Rows from block 3 of the text decoder of a small image captioner, named by matrix and row number. Rows with one number belong to one neuron. Each number is 128 + 32 x the weight over its row's rms, rounded and kept within 0 to 255. All counts start at 0. Numbers have three digits each.
After each neuron's rows are labels from the 100 texts, of 14976, where the neuron reaches its highest value: "tokens" is the input token at the peak. Only what is clearly more common there than usual is listed. The data: photos of plants and fungi (iNaturalist). In brackets: how many of the 100.
# fc1: MLP up (decoder.blocks.3.mlp.fc1.weight, 1152x384), inputs 256-383
# fc2: MLP down (decoder.blocks.3.mlp.fc2.weight, 384x1152, transposed), outputs 256-383

fc1.652:136155211176111149181126171143081144123110104177127161106097154077103097152173114145143085117137110085088111121115106113109104108061180167157103137164180118131181067112136071109056134088121128104177129150191135070120110107127154138106065147116086056123122114122107106138131167162122087099072132058135107137096122126125105130107134152090184133137131116105129129149144158146119052184115
fc2.652:112109175135158110123104132089128184093111116130142193144120146147102178136158180095127134129147161107150074099113063144081130143084187086114164125201118198131087169108148034193124147137122125109159106138131096141122147127142143157090168157139086078037131163105137140077130123152121090116128094151153151171116140095142109195147103169148157128200176049128117139131136118078074120141166
tokens: "family" (41); "heath" (32); "pink" (27)

fc1.568:137129109104112165115153204126097080082146130155162120125120095097120102199178100126144123152139126129100161112138144129177129147151105164133067123169174168148116118118087134124137174125093059102168075103139070108124098148093092082093140174082154163155146122131074097120098110106111175145064111138101112146141154147151162123144070175111162141139198130138144199118140118168119092101108
fc2.568:113129178079175144151192187148130141090070149146164098129145118126084139140133088125106115126153117110104067122056136115145152137147133176071098141081177111125089140074124138137158194145131130164107109125178105123171162104166058119136104069135128152140189197141139144172116170102067109116132113112205101111155114168118056168152095133193132183128126107115172135113129106161135106079104
tokens: "galium" (34); "ivy" (33); "family" (33)

fc1.694:136146160130092131146092101144112093143098211094149225085131118121162111097094094135098169089155103119132128092167145134120101119166132122115170120139119145090061163149122148135068143108098163149108132114145084143125091147154068181129155186123094150107215134110099097141152087122172175162115152051163140128112160121112180141048082083044101170141113059123167140067120139129127113126155
fc2.694:182085145137141136150163143078115124184094184069100110153168129170158116085172109133089133081087109144104112126109086175157053186151146171151150164159109122078049128116130152117092134120089158173094130142159131170126086129164090168165158141116113188110145146124155119085146153134120165151153167118171179084104136117141131102081114096048114193099141046115125164085071175121068112114150
tokens: "eastern" (83); "hemp" (17)

fc1.222:109099135149090154123151168076121160137151145171150151138129085150142121152121088069093087099163091095102140097154114088139162132142120177127061149093154097125150159165133142181170160067130112185160148096130124116080171191117158132174165150118124133101159087162167099125167101067115149128114119146133144193182128114145137078100079120134179157107176183117154171153155064114075091101132
fc2.222:122123135155116136108091123108159152121072146099190140124099142144078108182075148115178119185103099204125159152142119099142099120101131188117135129056113107139178128098145141139128060097129127128126139158143125148153166137159122106173120216152104130170170098123168149170169110159110127119130102109071137144136162120104108132144123142130147132089183153113132197185125089127095084117163
tokens: "order" (64); "bladder" (32)

fc1.387:097136099146113145106118180148104133088130142091083116122112145180145056184141141144153073096129118100072176067114148109172113102121070170110132163089155119117147085102142101126135093145115133094148115145164155095050137101159174167065122174085127114133135079150108114157175135110134090122085149094126142120178027127135145145138071112079150138136130139129141130109154127116090084105097
fc2.387:166179112107147089093188113149159107136068125146068152116141136186177152137114106119128124119131048132133108167126122112125128103163129169095153148204118088159137120122087106125160137072152103150055112075181043090136133141166153096143122094121126112118154198088115140119123150059105115188150082131124165131133125156122127133138140116156088109126118142065073136109114111162160092107184
tokens: "giant" (45); "netted" (36); "henbit" (19)

fc1.322:142125125147073125096149158191177143103059132165103134150135158104108168167137195088121079058180118092204114136039142125197168119123088126122081136127115099111157140102150119102127134145123119171152150115147159075152106127153154186132112164177107096115163066160104126151181078093118134104170105094088089158154087155135171105156127105111162108118086158073115158137132161159130138153087
fc2.322:114135134139171121105154143155136116077173108203129199107102126166148105110082100079185136075185124110136175140145187128195090143153070112145126104128118164129142088175109142161152129117079147131139154100072185148136107138106057115150184131149110143134144134087120107159095160108115129149116159170119058087095107147162109121184110129118109093103163169144153122115176154106095125111146
tokens: "<end>" (40); "acer" (36); "campsis" (24)

fc1.457:181100170196158133166152129167122185080095100175138166159050117108094118159129149142105119139182112075170102091101158146097091096093119104188114061075186153145084137083093132144131168131187146142168170131130139155137121132216112138139116186130102075122158136135097079159159117120169115075100143086103104169179089145138097174113144116114179138125184052131140156121139131159140128111169
fc2.457:148130155077174180140096123127142100134101115169128177101159131098094168194108186115145136120149178080111096156138115161101116083149092136132042193110132083188133151127136126116084149104174109149156132194129150144156107103156091079149107175141112143142124103116173153142120121135125158146169149106142109140116098145153121225116126078144124164124140121171114165151134140131163128115128
tokens: "<end>" (53); "(" (46)

fc1.414:128157175128136134074125139171130173114106087179153210127097156142106091149159200077077153049160149146125171118132127124166169097123168128173170086121093119123171119138149104131107144129101132114203160072150108176113109174097123178101163153103092045147114108120125102208089070110127183169083133133136096109117116169171110173158129142122146130193134148178085103133178073079132063119114
fc2.414:128078155191151112150078160160152108074116146171112100115153138126082131170124179122090132093137133172187151212133113184123163092104137141129163131135096180159081130165161096095177082171135123165171136071086069090167154147088105107176161111122168134048084093093116110162151110190142112112168088125135165097122059122111117142132133136116147106109112077197138152123153111199183086126193
tokens: "<end>" (57); "osier" (39)

fc1.492:130085155153081177044101148165097116109099058154150183081102099099155059174154153146157090088176112150121130132128159142132143165115125109111111160106159146128177092168140096155106089084100146162155139082139120143182012133154102105079126149088120104146170098148111112129112069109145117141121105094078127144108170132166154152111141121123172156140151156066146159138179081121097113123116
fc2.492:136101128130106130066110077110122140099116154142159105157176111115113109148017111113112116104175115131086172165090135128049135185134141099128109163175142179099109118159125110123151120073106168081146163099095111199138130148153111132082082134110153084135129096164159117187172191152110151128160121141125123151124131099181155176121093054142155101095102138086082133130142102164099097117141
tokens: "procumbent" (53); "hesperis" (19); "family" (18); "goodyera" (10)

fc1.424:142206115136171128081104106170149103057087109134086134136060131099103149178125119216168144121101115105148114214127156070141185140099089173152127094099191115100116121143155137073163123154127083093117152170159120130125128082202116142106127120145088091186110135128112069243131107144118110179094114120119125154116153109122190182101060101166174186116159167109098138104164149150141147093101
fc2.424:168109156106126154152121148119159127176170145093112171140129092141161168065110180131110114132056117106129072077106072136133067119136093131046107148130183186156108149159172147139119153150168218128117108186138108146138155164115157127133117187141108149162064177135121177096083119147115155079119134130131160124143147143120060134102125169079123104123078169111171110118062139072169155161134
tokens: "(" (69); "ficaria" (31)

fc1.443:120114126172103206170127105148152171124128185150141145089096099094202104135071125167087121188171149143109166124122196112123065112137165067123140123112088182094106132169123148139160124114159069085157159114155174114097160166168198142134126162123130141114084069145138128164097039093108147112137091123049086128152101172117143158085167069085191133189094106121151098099137115094193105135062
fc2.443:074127143190114178190080149078103158173116155111150115129099169067164126132052140087077154179196119131150180061084141171122100155175153087090113134127111177092120109173070176114095131119114163131108142143162142085104153143146138097130142100133205119098094111140074159114114110096092127085130124108072118086104144096121116142138152134076189094111099079122147106140096091134125146170083
tokens: "creeping" (79); "great" (21)

fc1.208:129153145125121155119145176125092103109160123160139158154152075152164102168169166138168086143080104130088122125111164121131179084134109151133150125110130093133192100115081145123100100168127087149181077118128186109180134157130134097061122196092168126083166156111129121176168160041087095143090171115105111135129106142158157149156096140113137098131154171098151188186185148097130092195104
fc2.208:102151076123169131068151151142161158109102094099146157117121186118122035163108093113132128115136136120090116155128108158059147134138114141139137152090139177110146171110143113129146151127130131139118117112136112166151097065110121131091174121120072070123078111073114103130193101148068122182176062171142122102103143133149132125139115148082131087212121102131058120125105094112138156139114
tokens: "galium" (52); "sambucus" (39); "leaved" (8)

fc1.258:122095089112118137101120135126070109125107086098119096121062112098159039144150145123074098115127133116185130157101166110138211148150118116179175126110106079075151106172150068125171113128154152122159124091180111139157077128179106134092146163088118117179127069143064106115106105085150139163135121064086112111153108154162173156150100106138108164128083095126176142140177087121129115139090
fc2.258:158113111161104123145118120136125132122148103155122118136102100148153064152113154187087056138190124167137176159145131124138154180142140108175105087212169101075160121161155152109159105095138119193153160043147124127139120124110136042074084101098126080099136099117135104121166153114141108178138064132105114113092085111091191129118076079099113113173130103099125177153158165202169155128150
tokens: "giant" (79); "procumbent" (21)

fc1.713:103095096151147135142192136104079107161111133093091105085101099131152132121110080142130114195160154102139210172140155161138112177092106126153117176191112066082186147138166188152135134129180121101144138071106192110126144075158112121119101177132103118127143089208202090140083098086112120132180107137095123131069084173173151174087117086158124163089161051140126125115176122124128118143044
fc2.713:164123095100115112150173097114137129117145125100094147104095124150096130109080126137101166116071134101102137097093144147131181130099108159153089129117161107135102190074099143111095134120107106134097116118104140095162074085073157142144124129194183139196116182208104135105132118132119150140146145069178171081127091185072150143092108166149070130159134137131122147082116160175115106087116
tokens: "order" (100)

fc1.2:077099117125118164166134103147142102140092129216153153119109119125105143125104046152128137203136162116096130168113139174077105117133067161168134131110154109118171126129115111117088133060191148129057105117171150112157156075123096177123069134101052167076130114156134133138147143192130097121191206137087133144187129134148117147153136157086175140148162101102168060119159184105080115078134
fc2.2:125165143129132101107128107142167107095076114062115169129121157117097143110180165111169089174073151076178129132141115054126160168111130151134089112171153143116154115089116109118103166129134142170132131117146112137128152118121137152151137135160190132150128126049159133071123088124168162139211123149145102156140138128157164179115151122124132108140105154166174142113164114111151149134138
tokens: "<end>" (76); "wall" (17); "-" (7)

fc1.513:102146069177095184174081196153121123108075165133154125145107167108213112136113113095055127151161114100125182128147181119147123105157143102151118101105142148086115122150141150120131100095189109097149154124195124111082155129132201134124107148121088119132083131158110116214104098076173134111056097126096171154126091147096183150109164096067144114117069085180114118194095117119162124162096
fc2.513:133112070206105176188073180151100172162127175135077111089122180111175097093087104121088170149181075128112187116126122168151148098179136059141049097136140114125111100194108164094143116077151148114115153195131115105117126161121168098134153075143113084134099122159074165156141160082100142082092127147140157170103128058138174150131194125082122117130054117163109105118051171136137132158117
tokens: "creeping" (95)

fc1.584:135126168124146150143085094128157103113098132138124161183106070080169112128106104119132113132092143147115093109081170121167170120138164038064104133185152119148172135119097077151128141143134084115109079029127145074107143113114158180108158167114124117100146141128043100165134086105108132123115078153168170124024137149179131164131137156183123104106174148141095099081119149099141183085142
fc2.584:147153123149110093108081134128172104138137152150134122116181201066164077144090113113136173132099141144119159133121103159116148165124100098143091114089082148152126169151171106171153130134133144100138128093131124113105157082075160108077122096126156120095113190122150107126152115215103098081122157192124068134159122154111125132105109135127129161144110107163124121093125140114140164148109
tokens: "order" (100)

fc1.366:121142136068090105140103204173134124110154093116152105106120117097147112162142128116110121086101150149142146085098190080183175110169131094150118123110145076128099116115193100143132188149118159172132153098194197107179143148082117162025119131166105090092165123156038110187122075117085157140061086142138115141111103150203123106145143141155116161188094131162157135174199074114085056122058
fc2.366:138116106131172124159091099146105129190130136120125095049118147171095145160173147159088120109144135173133095109162152136167131123116129124178100146100074174075095149099133112106122147113135104195168138086159107121138095137066113092111148070136192159142101127096115119136140159095088110171178071160166156135111109079110158094172130116183168169107202140160150167120154101182173080137142
tokens: "wood" (100)

fc1.138:178166119089099092079081164142153159133102050195111047173110157117129078139119118155170122130112102069079097159072155106124134129112121124115112128148134074167137192165125131073110103115116099128084147121144060161124169114159120029160019138109168174155142082174134132101128111087150165133097120082151102101111145167128106049080176092112158121151078137139066155146091197167150075152127
fc2.138:126140172137108089090151123120095119084170178127142073133120162103161191117116127031109126139117109115068088116138133123103113046124153129089172159165112119115084138126162159150116150094129139114129087116061174148164165137149123166123077077140153151114146180170138175180104217080139197163148143170174083109181105116193102154101117180176097097127108151122137125154156110170117059115160
tokens: "black" (100)

fc1.37:173080093147131157097089153138095167080156139129128086121096110153151065159100124150131126098120146123094167100069142102117114135103166106176116135141166077096178170158150127116101141095145152166125143091168097126169099136141169109160133112110112098135161170153115063161201132157166084116100056141124139166132102107165144191104153125128201136110147105154182136162159126084051104102073
fc2.37:177118110174124150075095083136135178095161143071124080119128138159103148133078101139169125126147090099123168143059088137149100177160191134117147164121104132152152121155167092098108114083105159161135131118155102160172047116121157099146150115125125142177155110134112061170154184146174084122134084124091137129080105061164170160132126121130182095102126155133110160154117153099103113111145
tokens: "procumbent" (53); "western" (47)

fc1.317:092104139108075124108085131118130099087134125184147146136107150109169134138122105146132091107107117155123150198146146073137133120145160128115145061118169127128102094155144077095158114135099104158159140111169121151123163183198185120135142135090086124151122082110081060128151098091106167102109086112085114161129132165151155097094135142151093146119115118155113152179210134112114099139108
fc2.317:128118118118096120159057078137120098113138081142144144122099134145107086152139193164125166186102139148133179186088139135133159092114163127168141094138178140095108169138091089132113115130142056131161155089148074135163091125167137094146119159121123103060168056182118080134158109183099104159133084085104172152113135124081154134159149097128111119104144119146137198095105217148149131139095
tokens: "procumbent" (53); "rumex" (35); "family" (12)

fc1.226:139151056185104148116125095160128189095111163168121114113132094137157128152208147154131090108067156105108161150121154140124143109136108108178132084126098096057184085150128115131174125129108156113134137044191037083194117149202161135102147138103118130151151084109068113161143125093150098134093064078117100113093092178156184126129126130135170172102152111104080097160168167155119129125117
fc2.226:179112135138107144124114102179153139090128135138072124113155132090120075156106142151119044122178199162169175145162171096148127077177162119130176136190122106114096089099145031131155163168142112140122104083105115101146152085133181101095062173089092111154162134129077131167141112081099136144143098104127145115093101166132119172171126075133070106125146097143137070083106146151142171080118
tokens: "giant" (68); "convallaria" (32)

fc1.240:088153062161173154241089161217104083094075135134084159134088120081155048149140127184111087130168124100175095149090180095135138143107158116131112155116167127120115131145125099121104160093124128084142123109137064129132048148123119139126107181118132064120086079164103135123140125091064097177070123161095135126158076148176200120113112106091174171160088124100097183073155145136156093056124
fc2.240:174169124123163138181154174180130121103166166150050160082147154122189098151151138133098136059178098091153124122186155102188157089139141084153090146087148126151100144174119113153120104088128125128126122141144062110088138131123066116133138177110061061144088140133108163139111156074073102144049120164164228185152105130151174102147126168128152133145076086127104182101111180139110104140108
tokens: "nettle" (46); "trillium" (24); "moss" (13)

fc1.466:119094160182079121138099088146119075109171170176143190099104151084157120127075157118136133087104224117089158166146124142167120099130127080142126139092164105170187124103105123136117084087119165120090121098170113112159054101137157158157091160124145125070125120160135152113108116130127136110125105133084157165124174129099118127089163109180115106126103145121153109202158166122109116153094
fc2.466:119211142149106109182139180187112144126179120090163033083130136170104142128123124145170079102124114066151114097082058073094111119198146107122170112118115145112133176141147157174125157203082146138115099137175130136090108129157099142112120166099183116108197172078161083146132129107083115117144172178124147109150149141168076109124136109174115146154069087164116180171116125138072126087155
tokens: "family" (73); "-" (27)

fc1.707:090194105095106144103120137173158142094096137112166148129103109152137084125086125105186139132064100111125093078128155124116183103162126166121148099146155095089130161176172073176156141128155130181156082107138159163109155155085094153114172151138085147170125074083076161142147100055114127192044108125104152115093169139137175083137107129062110122128131130107122136150130179107081140137163
fc2.707:089121080109097157124094111129114156150136134134158165121114143189116126199191169127128172158119150142177163157094082127123130118084112151130099159087162098108107139118116093133099114110087081101130144176111145134140102120101092104153115115175121084102187035180077096156113151153130088164127154128147180160109183067120067084150152088118106127071100101120185184056138164129142128160134
tokens: "dodonaea" (34); "shepherd's" (30); "parkinsonia" (18); "juglans" (13)

fc1.610:094152172096149164098099127096099138094112134124102105163120124064208126142121083122154135134121135111163154107141147084128072108067098140140111119207144155120126122073172145164123123159202164121150157046119101109166204107166074123125159157127121132108110071186185105114169025070071156146124084147112131128134149150120122137181124123136123138150142130102087172123132161168145110136098
fc2.610:132156101109143096078143123113091125093148141121197128096133067086109168158094107108101100153144093142109099168103118112094193147099193103146117092131069124151135121115145121144137171168145124132127104174111127116166199163139101152167160123121186141065203168062134181107093078168132121119139076154141116105174135143124096189169153119118139182166159105108099191149124100131090136126120
tokens: "black" (40); "chinese" (22); "glossy" (20); "(" (17)

fc1.260:086114150072125139118173122131160179094076119115123109095166132117133120131165175102093125160141127167155146119164135134144087078174118096113095165146144132132163107135131151167102134145145099123190139143094148173096153102162105127091108143160137087203110065083104103115151060171121131126096109109077064119110120141071133086158133092125138164080165160113092184163131023102141184089129
fc2.260:118119111084133150073081130109148144170113083145150140185130112137097114117185103135093118118081136124147170085110104179130107065137102142122147072130172129128108095068098141167140099177092146124158102168048075093093183143136125140153098086166119133145108160143065113102138074135111121099137131059124161182109133058113114131067145124106123191117186140108167099177135157085129092144099
tokens: "(" (36); "frangula" (34); "populus" (28)

fc1.230:181155067117135109162139134146140131116093114175122144084072096073184104162119168155068067139141114128087194116140221114111173118106110153075121053136124127136177119190101111078124127134125109150123113108154120108117156133160122075131099192133099171127112100159088122144166141080156134153112052125134138111097111173152189152100098142078120161112099099153140154131204092134149099107109
fc2.230:136127075160147115107193102170123104085168100162051146109129103135135082153076153135084106151158090131094080118150208126111163166153067142098064082148144086104127127177146105168167182084119129126120123098106112137108136064054129136128064101096151156110104164107157155132079157115141190150133144163099152117152075144115160162120097092143130121086115101074169125102136142212133109130157
tokens: "giant" (61); ")" (23); "dryopteridaceae" (13)

fc1.201:139138105108153167130060110148133066088169093127103087116096151168117083162126108122079168117153119095159074105163118077149157116162136128168063149138120142114127068169119177151125155118149149160102117103154166107155114141057098122100125117150100107162142133150044162137081054059096173179061076104144144111085124117149195143205162132147095186139098145131102151159115164141161135156154
fc2.201:152149135149108179149082140123114127141123080079080089089181189146124112091144077128076115165153090100146122067143127145199144090148169085132056157178150188108152120156140208091139192119140107127127083129176119103127098146094103091127124123150118090168129091143119118187137152059069113185074125143174110107122059090154099150164100111139151166127098155164104149100122137174194131151171
tokens: "wood" (100)

fc1.564:113137113170149101109157124100120157144136068135154130096118131199127106115115110141129092165150071047098192142163158063101100130111066158165124082117128135141130125086130145140160115092098168092135130115097112166103121145139157120141106125141128104186127142161168076142154140131143148147176091104066112075174096162084111131134117101155140111122114078148124112185115142175117162135082
fc2.564:148149135099125133128094146129127106120127150184171104144146130084122110139137124136106115130205133146105058155158116151124063090152144118148130116125128134177075160108115110118147071144112150083063140147150166141078159176103122128093161115089145144155081085118174165118125152133129145047100137158173107131187136150139173116114062147136140146135176147122103124077064092137144139129094
tokens: "(" (99)

fc1.204:089149140167135115122162111134129148120159179154187191144155097156149104118129093102148161102113127103113138127098132089151119111174145085154144128110213118128098173149101110126126104110157147136170157066133142079138126183130133140105139190118155119110202083175161123147216140109141120091158148090106067193148122190173100107139082179156138126112138133100135122146154148160149094146065
fc2.204:139119142119120157086100115107134135143184133136100131136161129102129114136129227180080129166109120108152092157155148131123090097103092114067142113079141074133129169108174138173158086157165149127100111141119117180071120135113097085168100145135125132084116124135206125129153081113202112145145160150110138118097171106160235107105162066133171194105100149137165116118127174099143119137182
tokens: "order" (52); "-" (27); "viola" (21)

fc1.677:103127104070145126113116092096074068078146099182146118122140131098150111105159116181023142112225154127140122111170124135134156183113176116123130129166140135103189112117124163169057120082117119119092140161122111102182142123128121106094127161078025082078140198137081086174158115096103122110097128118096156172146125166130162179108162097148137132140090071123151093211149121100191115125149
fc2.677:168150143138193153101132105161100092158097113129127136139179121098172095085109148105082139121153189125124141166134056086146104150150117151166128126101086180116157125168118154170050114183160100079092158152089173161138145119151164127150163170129156069127136103140108102146146148145097125156150134139130161201218091119120103080117114087085106165119067052116120129165142100124122146142139
tokens: "family" (100)

fc1.344:146078097181096120107107121103122148103109099124114145106118109096179106122120113178115108107144110120132162174155179142177112157125099111184153116119129132092133138175117133148104179113167119126118123107192147088161157101133112160156113136081120103100105134169119097122118139127155165142062156152143123105185100205179165151084147126113210205174103064146139085095120156135138101094058
fc2.344:189169114176111101117176178088115169147121145148062148125129140215172121109140083126100118078111089165158151116187121170179097165132135135162125190158121098098103113154142159087128114113156117131094137171067160141106134101137083182165130122130101132110177206138149131129124144070115189089100158155154160110122136173185090163086154139072152173134107028113206143097103187145099119125105
tokens: "eastern" (100)

fc1.251:067111175093147146104102125160125139103122154150114058112084134088153138146151091149111155136095111110153104100116121065112129137156152112115160127116173136153166075094140092145130164097151137098187108084178099142182146164157124070100135138125111073200154102095096106187150131157144144140084099096127091104152102186128194167126130142163087130106096093154095034186133128178148216106145
fc2.251:139156147077128164147119128128104099119161136181064177168145118094145121112113187100155149113092142133121114125066131153108057134130099150138130119100196048127105099198087057143100164110080148123174101133173144140147142151135086177107091123152076124177132099139128153080200123132172142151143177069134160047133117159106153178135160159186101121074128175107133071171098162151157142126138
tokens: "(" (100)

fc1.265:172108103090126160118064115123114128094137177101108150104119087169184011160076107142123088080083126100117153121097198112160043063091117130100114124134144126127112127148149157123136142146126120179117127087213135118152105149154178125141129136107130159115179134136130130136126041080117147144118127119125123129086153131192187144163125179140142136126144119181154105161150112144113077177074
fc2.265:158109134139100149098052080112128153123117135030092095162155155116068141088064131136149131071119103120122184148047122113171118136119160160122093141087127107159127147097110078126089008111067104173096165136135110185121087178116145089136165149148145136164178127108113109098103115140098141136094122158149135204077178096168178132145154146120139139125099165138123165107150157113134139118124
tokens: "procumbent" (53); "flowered" (21); "-" (15)

fc1.702:114097150132156147073148095138144133124120129107064137101121145163182104128130139082155074145123091155116130073143175177122126177165105140125067160100125153133139138125176157164173186083155098193186143102113175131205128135139120122111172209132095078097164067164093113122114100042126095113112122158097133162168122133152177152089099092084113147140154077172097122110191136096052120147143
fc2.702:096098141080086169112089116077155134117144129131109173138131144141131090144122164120171065129115137095123121172135085062138079118144097133142102162173141172090144091094154129098183087155052133172108155124087162152133142110123175113124140188143147063124113120081149097111100138170182122150128092098152088093093134124174101180149142128116106184162154113138127113149174112067066171138099
tokens: "order" (85); "fragrant" (15)

fc1.438:133096176101086152155087166148122181072073113126078165108058111052162142100135154128119159138135123154150121147121150143153126157132150109136168119175112101120124113186145111092124146123085130172140093154186121109124110151110087082137115168086109087070108107088131125176149103157087153154136118099133080114132176147198141098118139174092151181159103083105113101128152107170140090130090
fc2.438:138179127092139154115139136161146138066148081086098116140115074191143114127147134136180111122120118148152121124120124076108114151137151155148109193140122160119161102080082122109179128020047123119090116139117123126152122042144147101135078151137154148124086129144124088147063084084128142153070123099103185145176130140109182131164100121195142115116106080125096078160111121127150112131126
tokens: "<end>" (64); "osteospermum" (24); "lady's" (7)

fc1.219:171166104140106171122097166185201142159134131134056184118125088146145080166106183168098095175117167080156162150078165052139131129114112148148137127112134174137162130139189144118085135124087135128110149130119191127157120091152210107162106140097067125151125127128158115083074122135145098081127079108085115110120083127140208172095098117065180100176149125080143172118149101126142114137051
fc2.219:141136105104188162123120123127143132102117186119061205108121122123155095175191144142101162151160135099177108129131175104167112080131132154106088168116144117189153128152163117149110134078103118092101109097148132122162107123146189066198169116168054115145113171154108169082069192117112149109115128092097116115142098145082115156150149189173119191112092131087056126102134105108100104094116
tokens: "nettle" (31); "silverweed" (26); "parsnip" (11); "celandine" (7)

fc1.198:129168123064046110065101107133147143133190118139129151138125051143114080150158191145119115207155149090126108063084107074118154118197153087069140141139146182058191090107129127154112203105088158150142144091136116092117152145160104187084128116118119100117123098074134120141089137112165116080109055089103179050093103187099113121104170147009175092140171181109140141145129104143120097157088
fc2.198:165123089131165209163121081166115128114169119122134168134144110120113079139159123114168144128151155099116162147135174129121109081182089111157123130099142107121102154160084099088119159111159089087139062183066131148171137133145087158143077159135110135091118171121123128182074072175114074118214113085129164143128158095161137155126120127150126084067104106212129116047142170163154135057154
tokens: "order" (67); "betula" (33)

fc1.314:119105088129147110157122185149128103081148097153164142165075096112157068170106094124124208114168105099174136167089116141108154124137204123151092150106063063146131191077129103101094156103148109139086136127114107187089082161132139152155079107105106117092106169117143118161079087166140117121115134122136151145117113126106158156105162076106176147176107065134132112170135112111132114091155
fc2.314:155152180190131135069171102082077102161106109111090173098169215129115160162131164103133088151124155175122127082137139137105130141138095135094104094184168189081181080104122146112165078103140112131179144079169142112145105132151140184118127112135160124159172071151146126128162134104124155157133053170126166118134097064129133107078194121123118106154146206156133136108126151161155154172123
tokens: "order" (100)

fc1.718:150136107135117149055118138157083115064130065101117129123104109116095119161170102100138080142154124103187118140101107098102131111131127138109093124065177154061150154139194111160136105164138210113182072144069137159157079151105139073115114111134140140157175130121095114153174176071128101200122122130083074107113196116151159098190074093132157137164150096144150148150181141156119075091162
fc2.718:080134150192070115167171152128112161167110137152151150133121100064195121084179134127122152140094156075094115143132126140114153197141156113129149132157135117118116085178130152191168164144085175143182096104150136042173210147154092150174118136185159111144123145110145078129120150070108136110096204108072104172101166100170098108102113097085153160136127150104164114130121100169180069139181
tokens: "dodonaea" (34); "cephalanthus" (31); "pinus" (22); "bladder" (12)

fc1.667:160144151098079151119084147167189130104077077140054119142123142050172179113122140179175146094168165060093150171058108090120143178164111106191116078165131130125113128117214117134126141113141106154111128081159126134114088117167090099181093167113063167121091093172150118058128126126113137098126142151118133166151150168126133135130163145170103169180162131115086131135113163097154101117159
fc2.667:047175084105127149139074150125141106140177143135181164136173032111154128137166078156152164097164135054126144143097093139167116091123125149075130104085160208143136182107136090118151110077149174132063115138153138130118157098160118046166129144103189169106092155150107133151088098094118168167074097145113100060177062147193144123102141053085124139074094134124125119109111124081115130125129
tokens: "(" (90); "-" (10)

fc1.478:157169088093114114177156118185155183100030118177109141180076148134136124088121128173125135191117178116161106133076178117111099039153112091137096114067178102145108171073152189125114115153136166152128091131125070140156138176179122105117107109116103115135133087096155071100111098071098146161151065097097187094178109122082140081099167096065127095167140137147131137160099121108132112152136
fc2.478:113110086194053137124103092127083146104110126136050153091136136114098197099096171111087094174073120123092082135062141136130110147152126198136178147148144110106112110119103179122197146131103153096162117085073156137165157102156093160142125076137086136151104155122088093111147191086176184112159118117118144130209112130170094130161111123083160116138078142123135066068085101146148115067207
tokens: "(" (69); "geranium" (31)

fc1.502:093136162113126157116093120208145136099139113188140159123104123106128089152168182146074110062133109123095138127145162128103134084165098048191127142097105123030158139094142108155132099103115130122135134091153108164176097116145165129093130138137119093141167127150096109160192122176101174122125093131130137117128120135130152099138180110170127133131171199112125126099167095093142098145076
fc2.502:115099073091134044151105092105161083162186134112147156086116120149135118118155119221106077122139156127136164135148087112080115135177089104093148079100094131108188087139150144102161140202140164142102107154117138090104107112119140136111137205105109072173141126124096125107142123151151128077124134100161083102087161095118132144059079099106141199124143062139132092108191124140112186069151
tokens: "clayton's" (23); "lady" (22); "royal" (19); "wood" (18)

fc1.383:118129101138120163154171157144144114068052093097092153084064208124103090109135152129124085127163082156110128222163140159122132142128119138186127130127117092087127168114128131129184180150151110145155100126123151203147086141110124093089097126094171081186127145202115131124167078078114088107148137163079118145135152104165155116105094086134102080124164111125121137121128178109142088167141
fc2.383:125196100100202166111107141154107119131110152133159150212121088139151097168114109147120121127091135079101142076154067144137137054148033131147082193187117159164100139151105099155123130075088136138148115140097136111100105071098128209084114119137175115096087109112122138084128080172110196101114072127128156151167146142102127145120073145146160178102140134147156179111139105124077125079115
tokens: "<end>" (100)

fc1.29:119180099149147184186133134111144102123116086128018129118125097108179126169108132164118104171173084124148147119126172085116183156145149115149095135131130165111147170152143192118176156047131140120160085122154149122157140180149093100147116177128096175063173077122162091102076110096100116193124101103103123145140139128124119069114158159121124177162161117059089110117163133096157148132152
fc2.29:143202068076147168142112061152107110116096179134118175138120133145134129055078145213099096132254131125153083223099125114111141113102116145080127100109155143122172114089119126107201116142148086079147100130149121095183188115144124113119110189158135112112130174095138118094092129113114087107106118120130120111160066167183146175116094076138145120135103115134144176070126147058111179102171
tokens: "convolvulus" (37); "sonchus" (33); "rudbeckia" (15); "veronica" (15)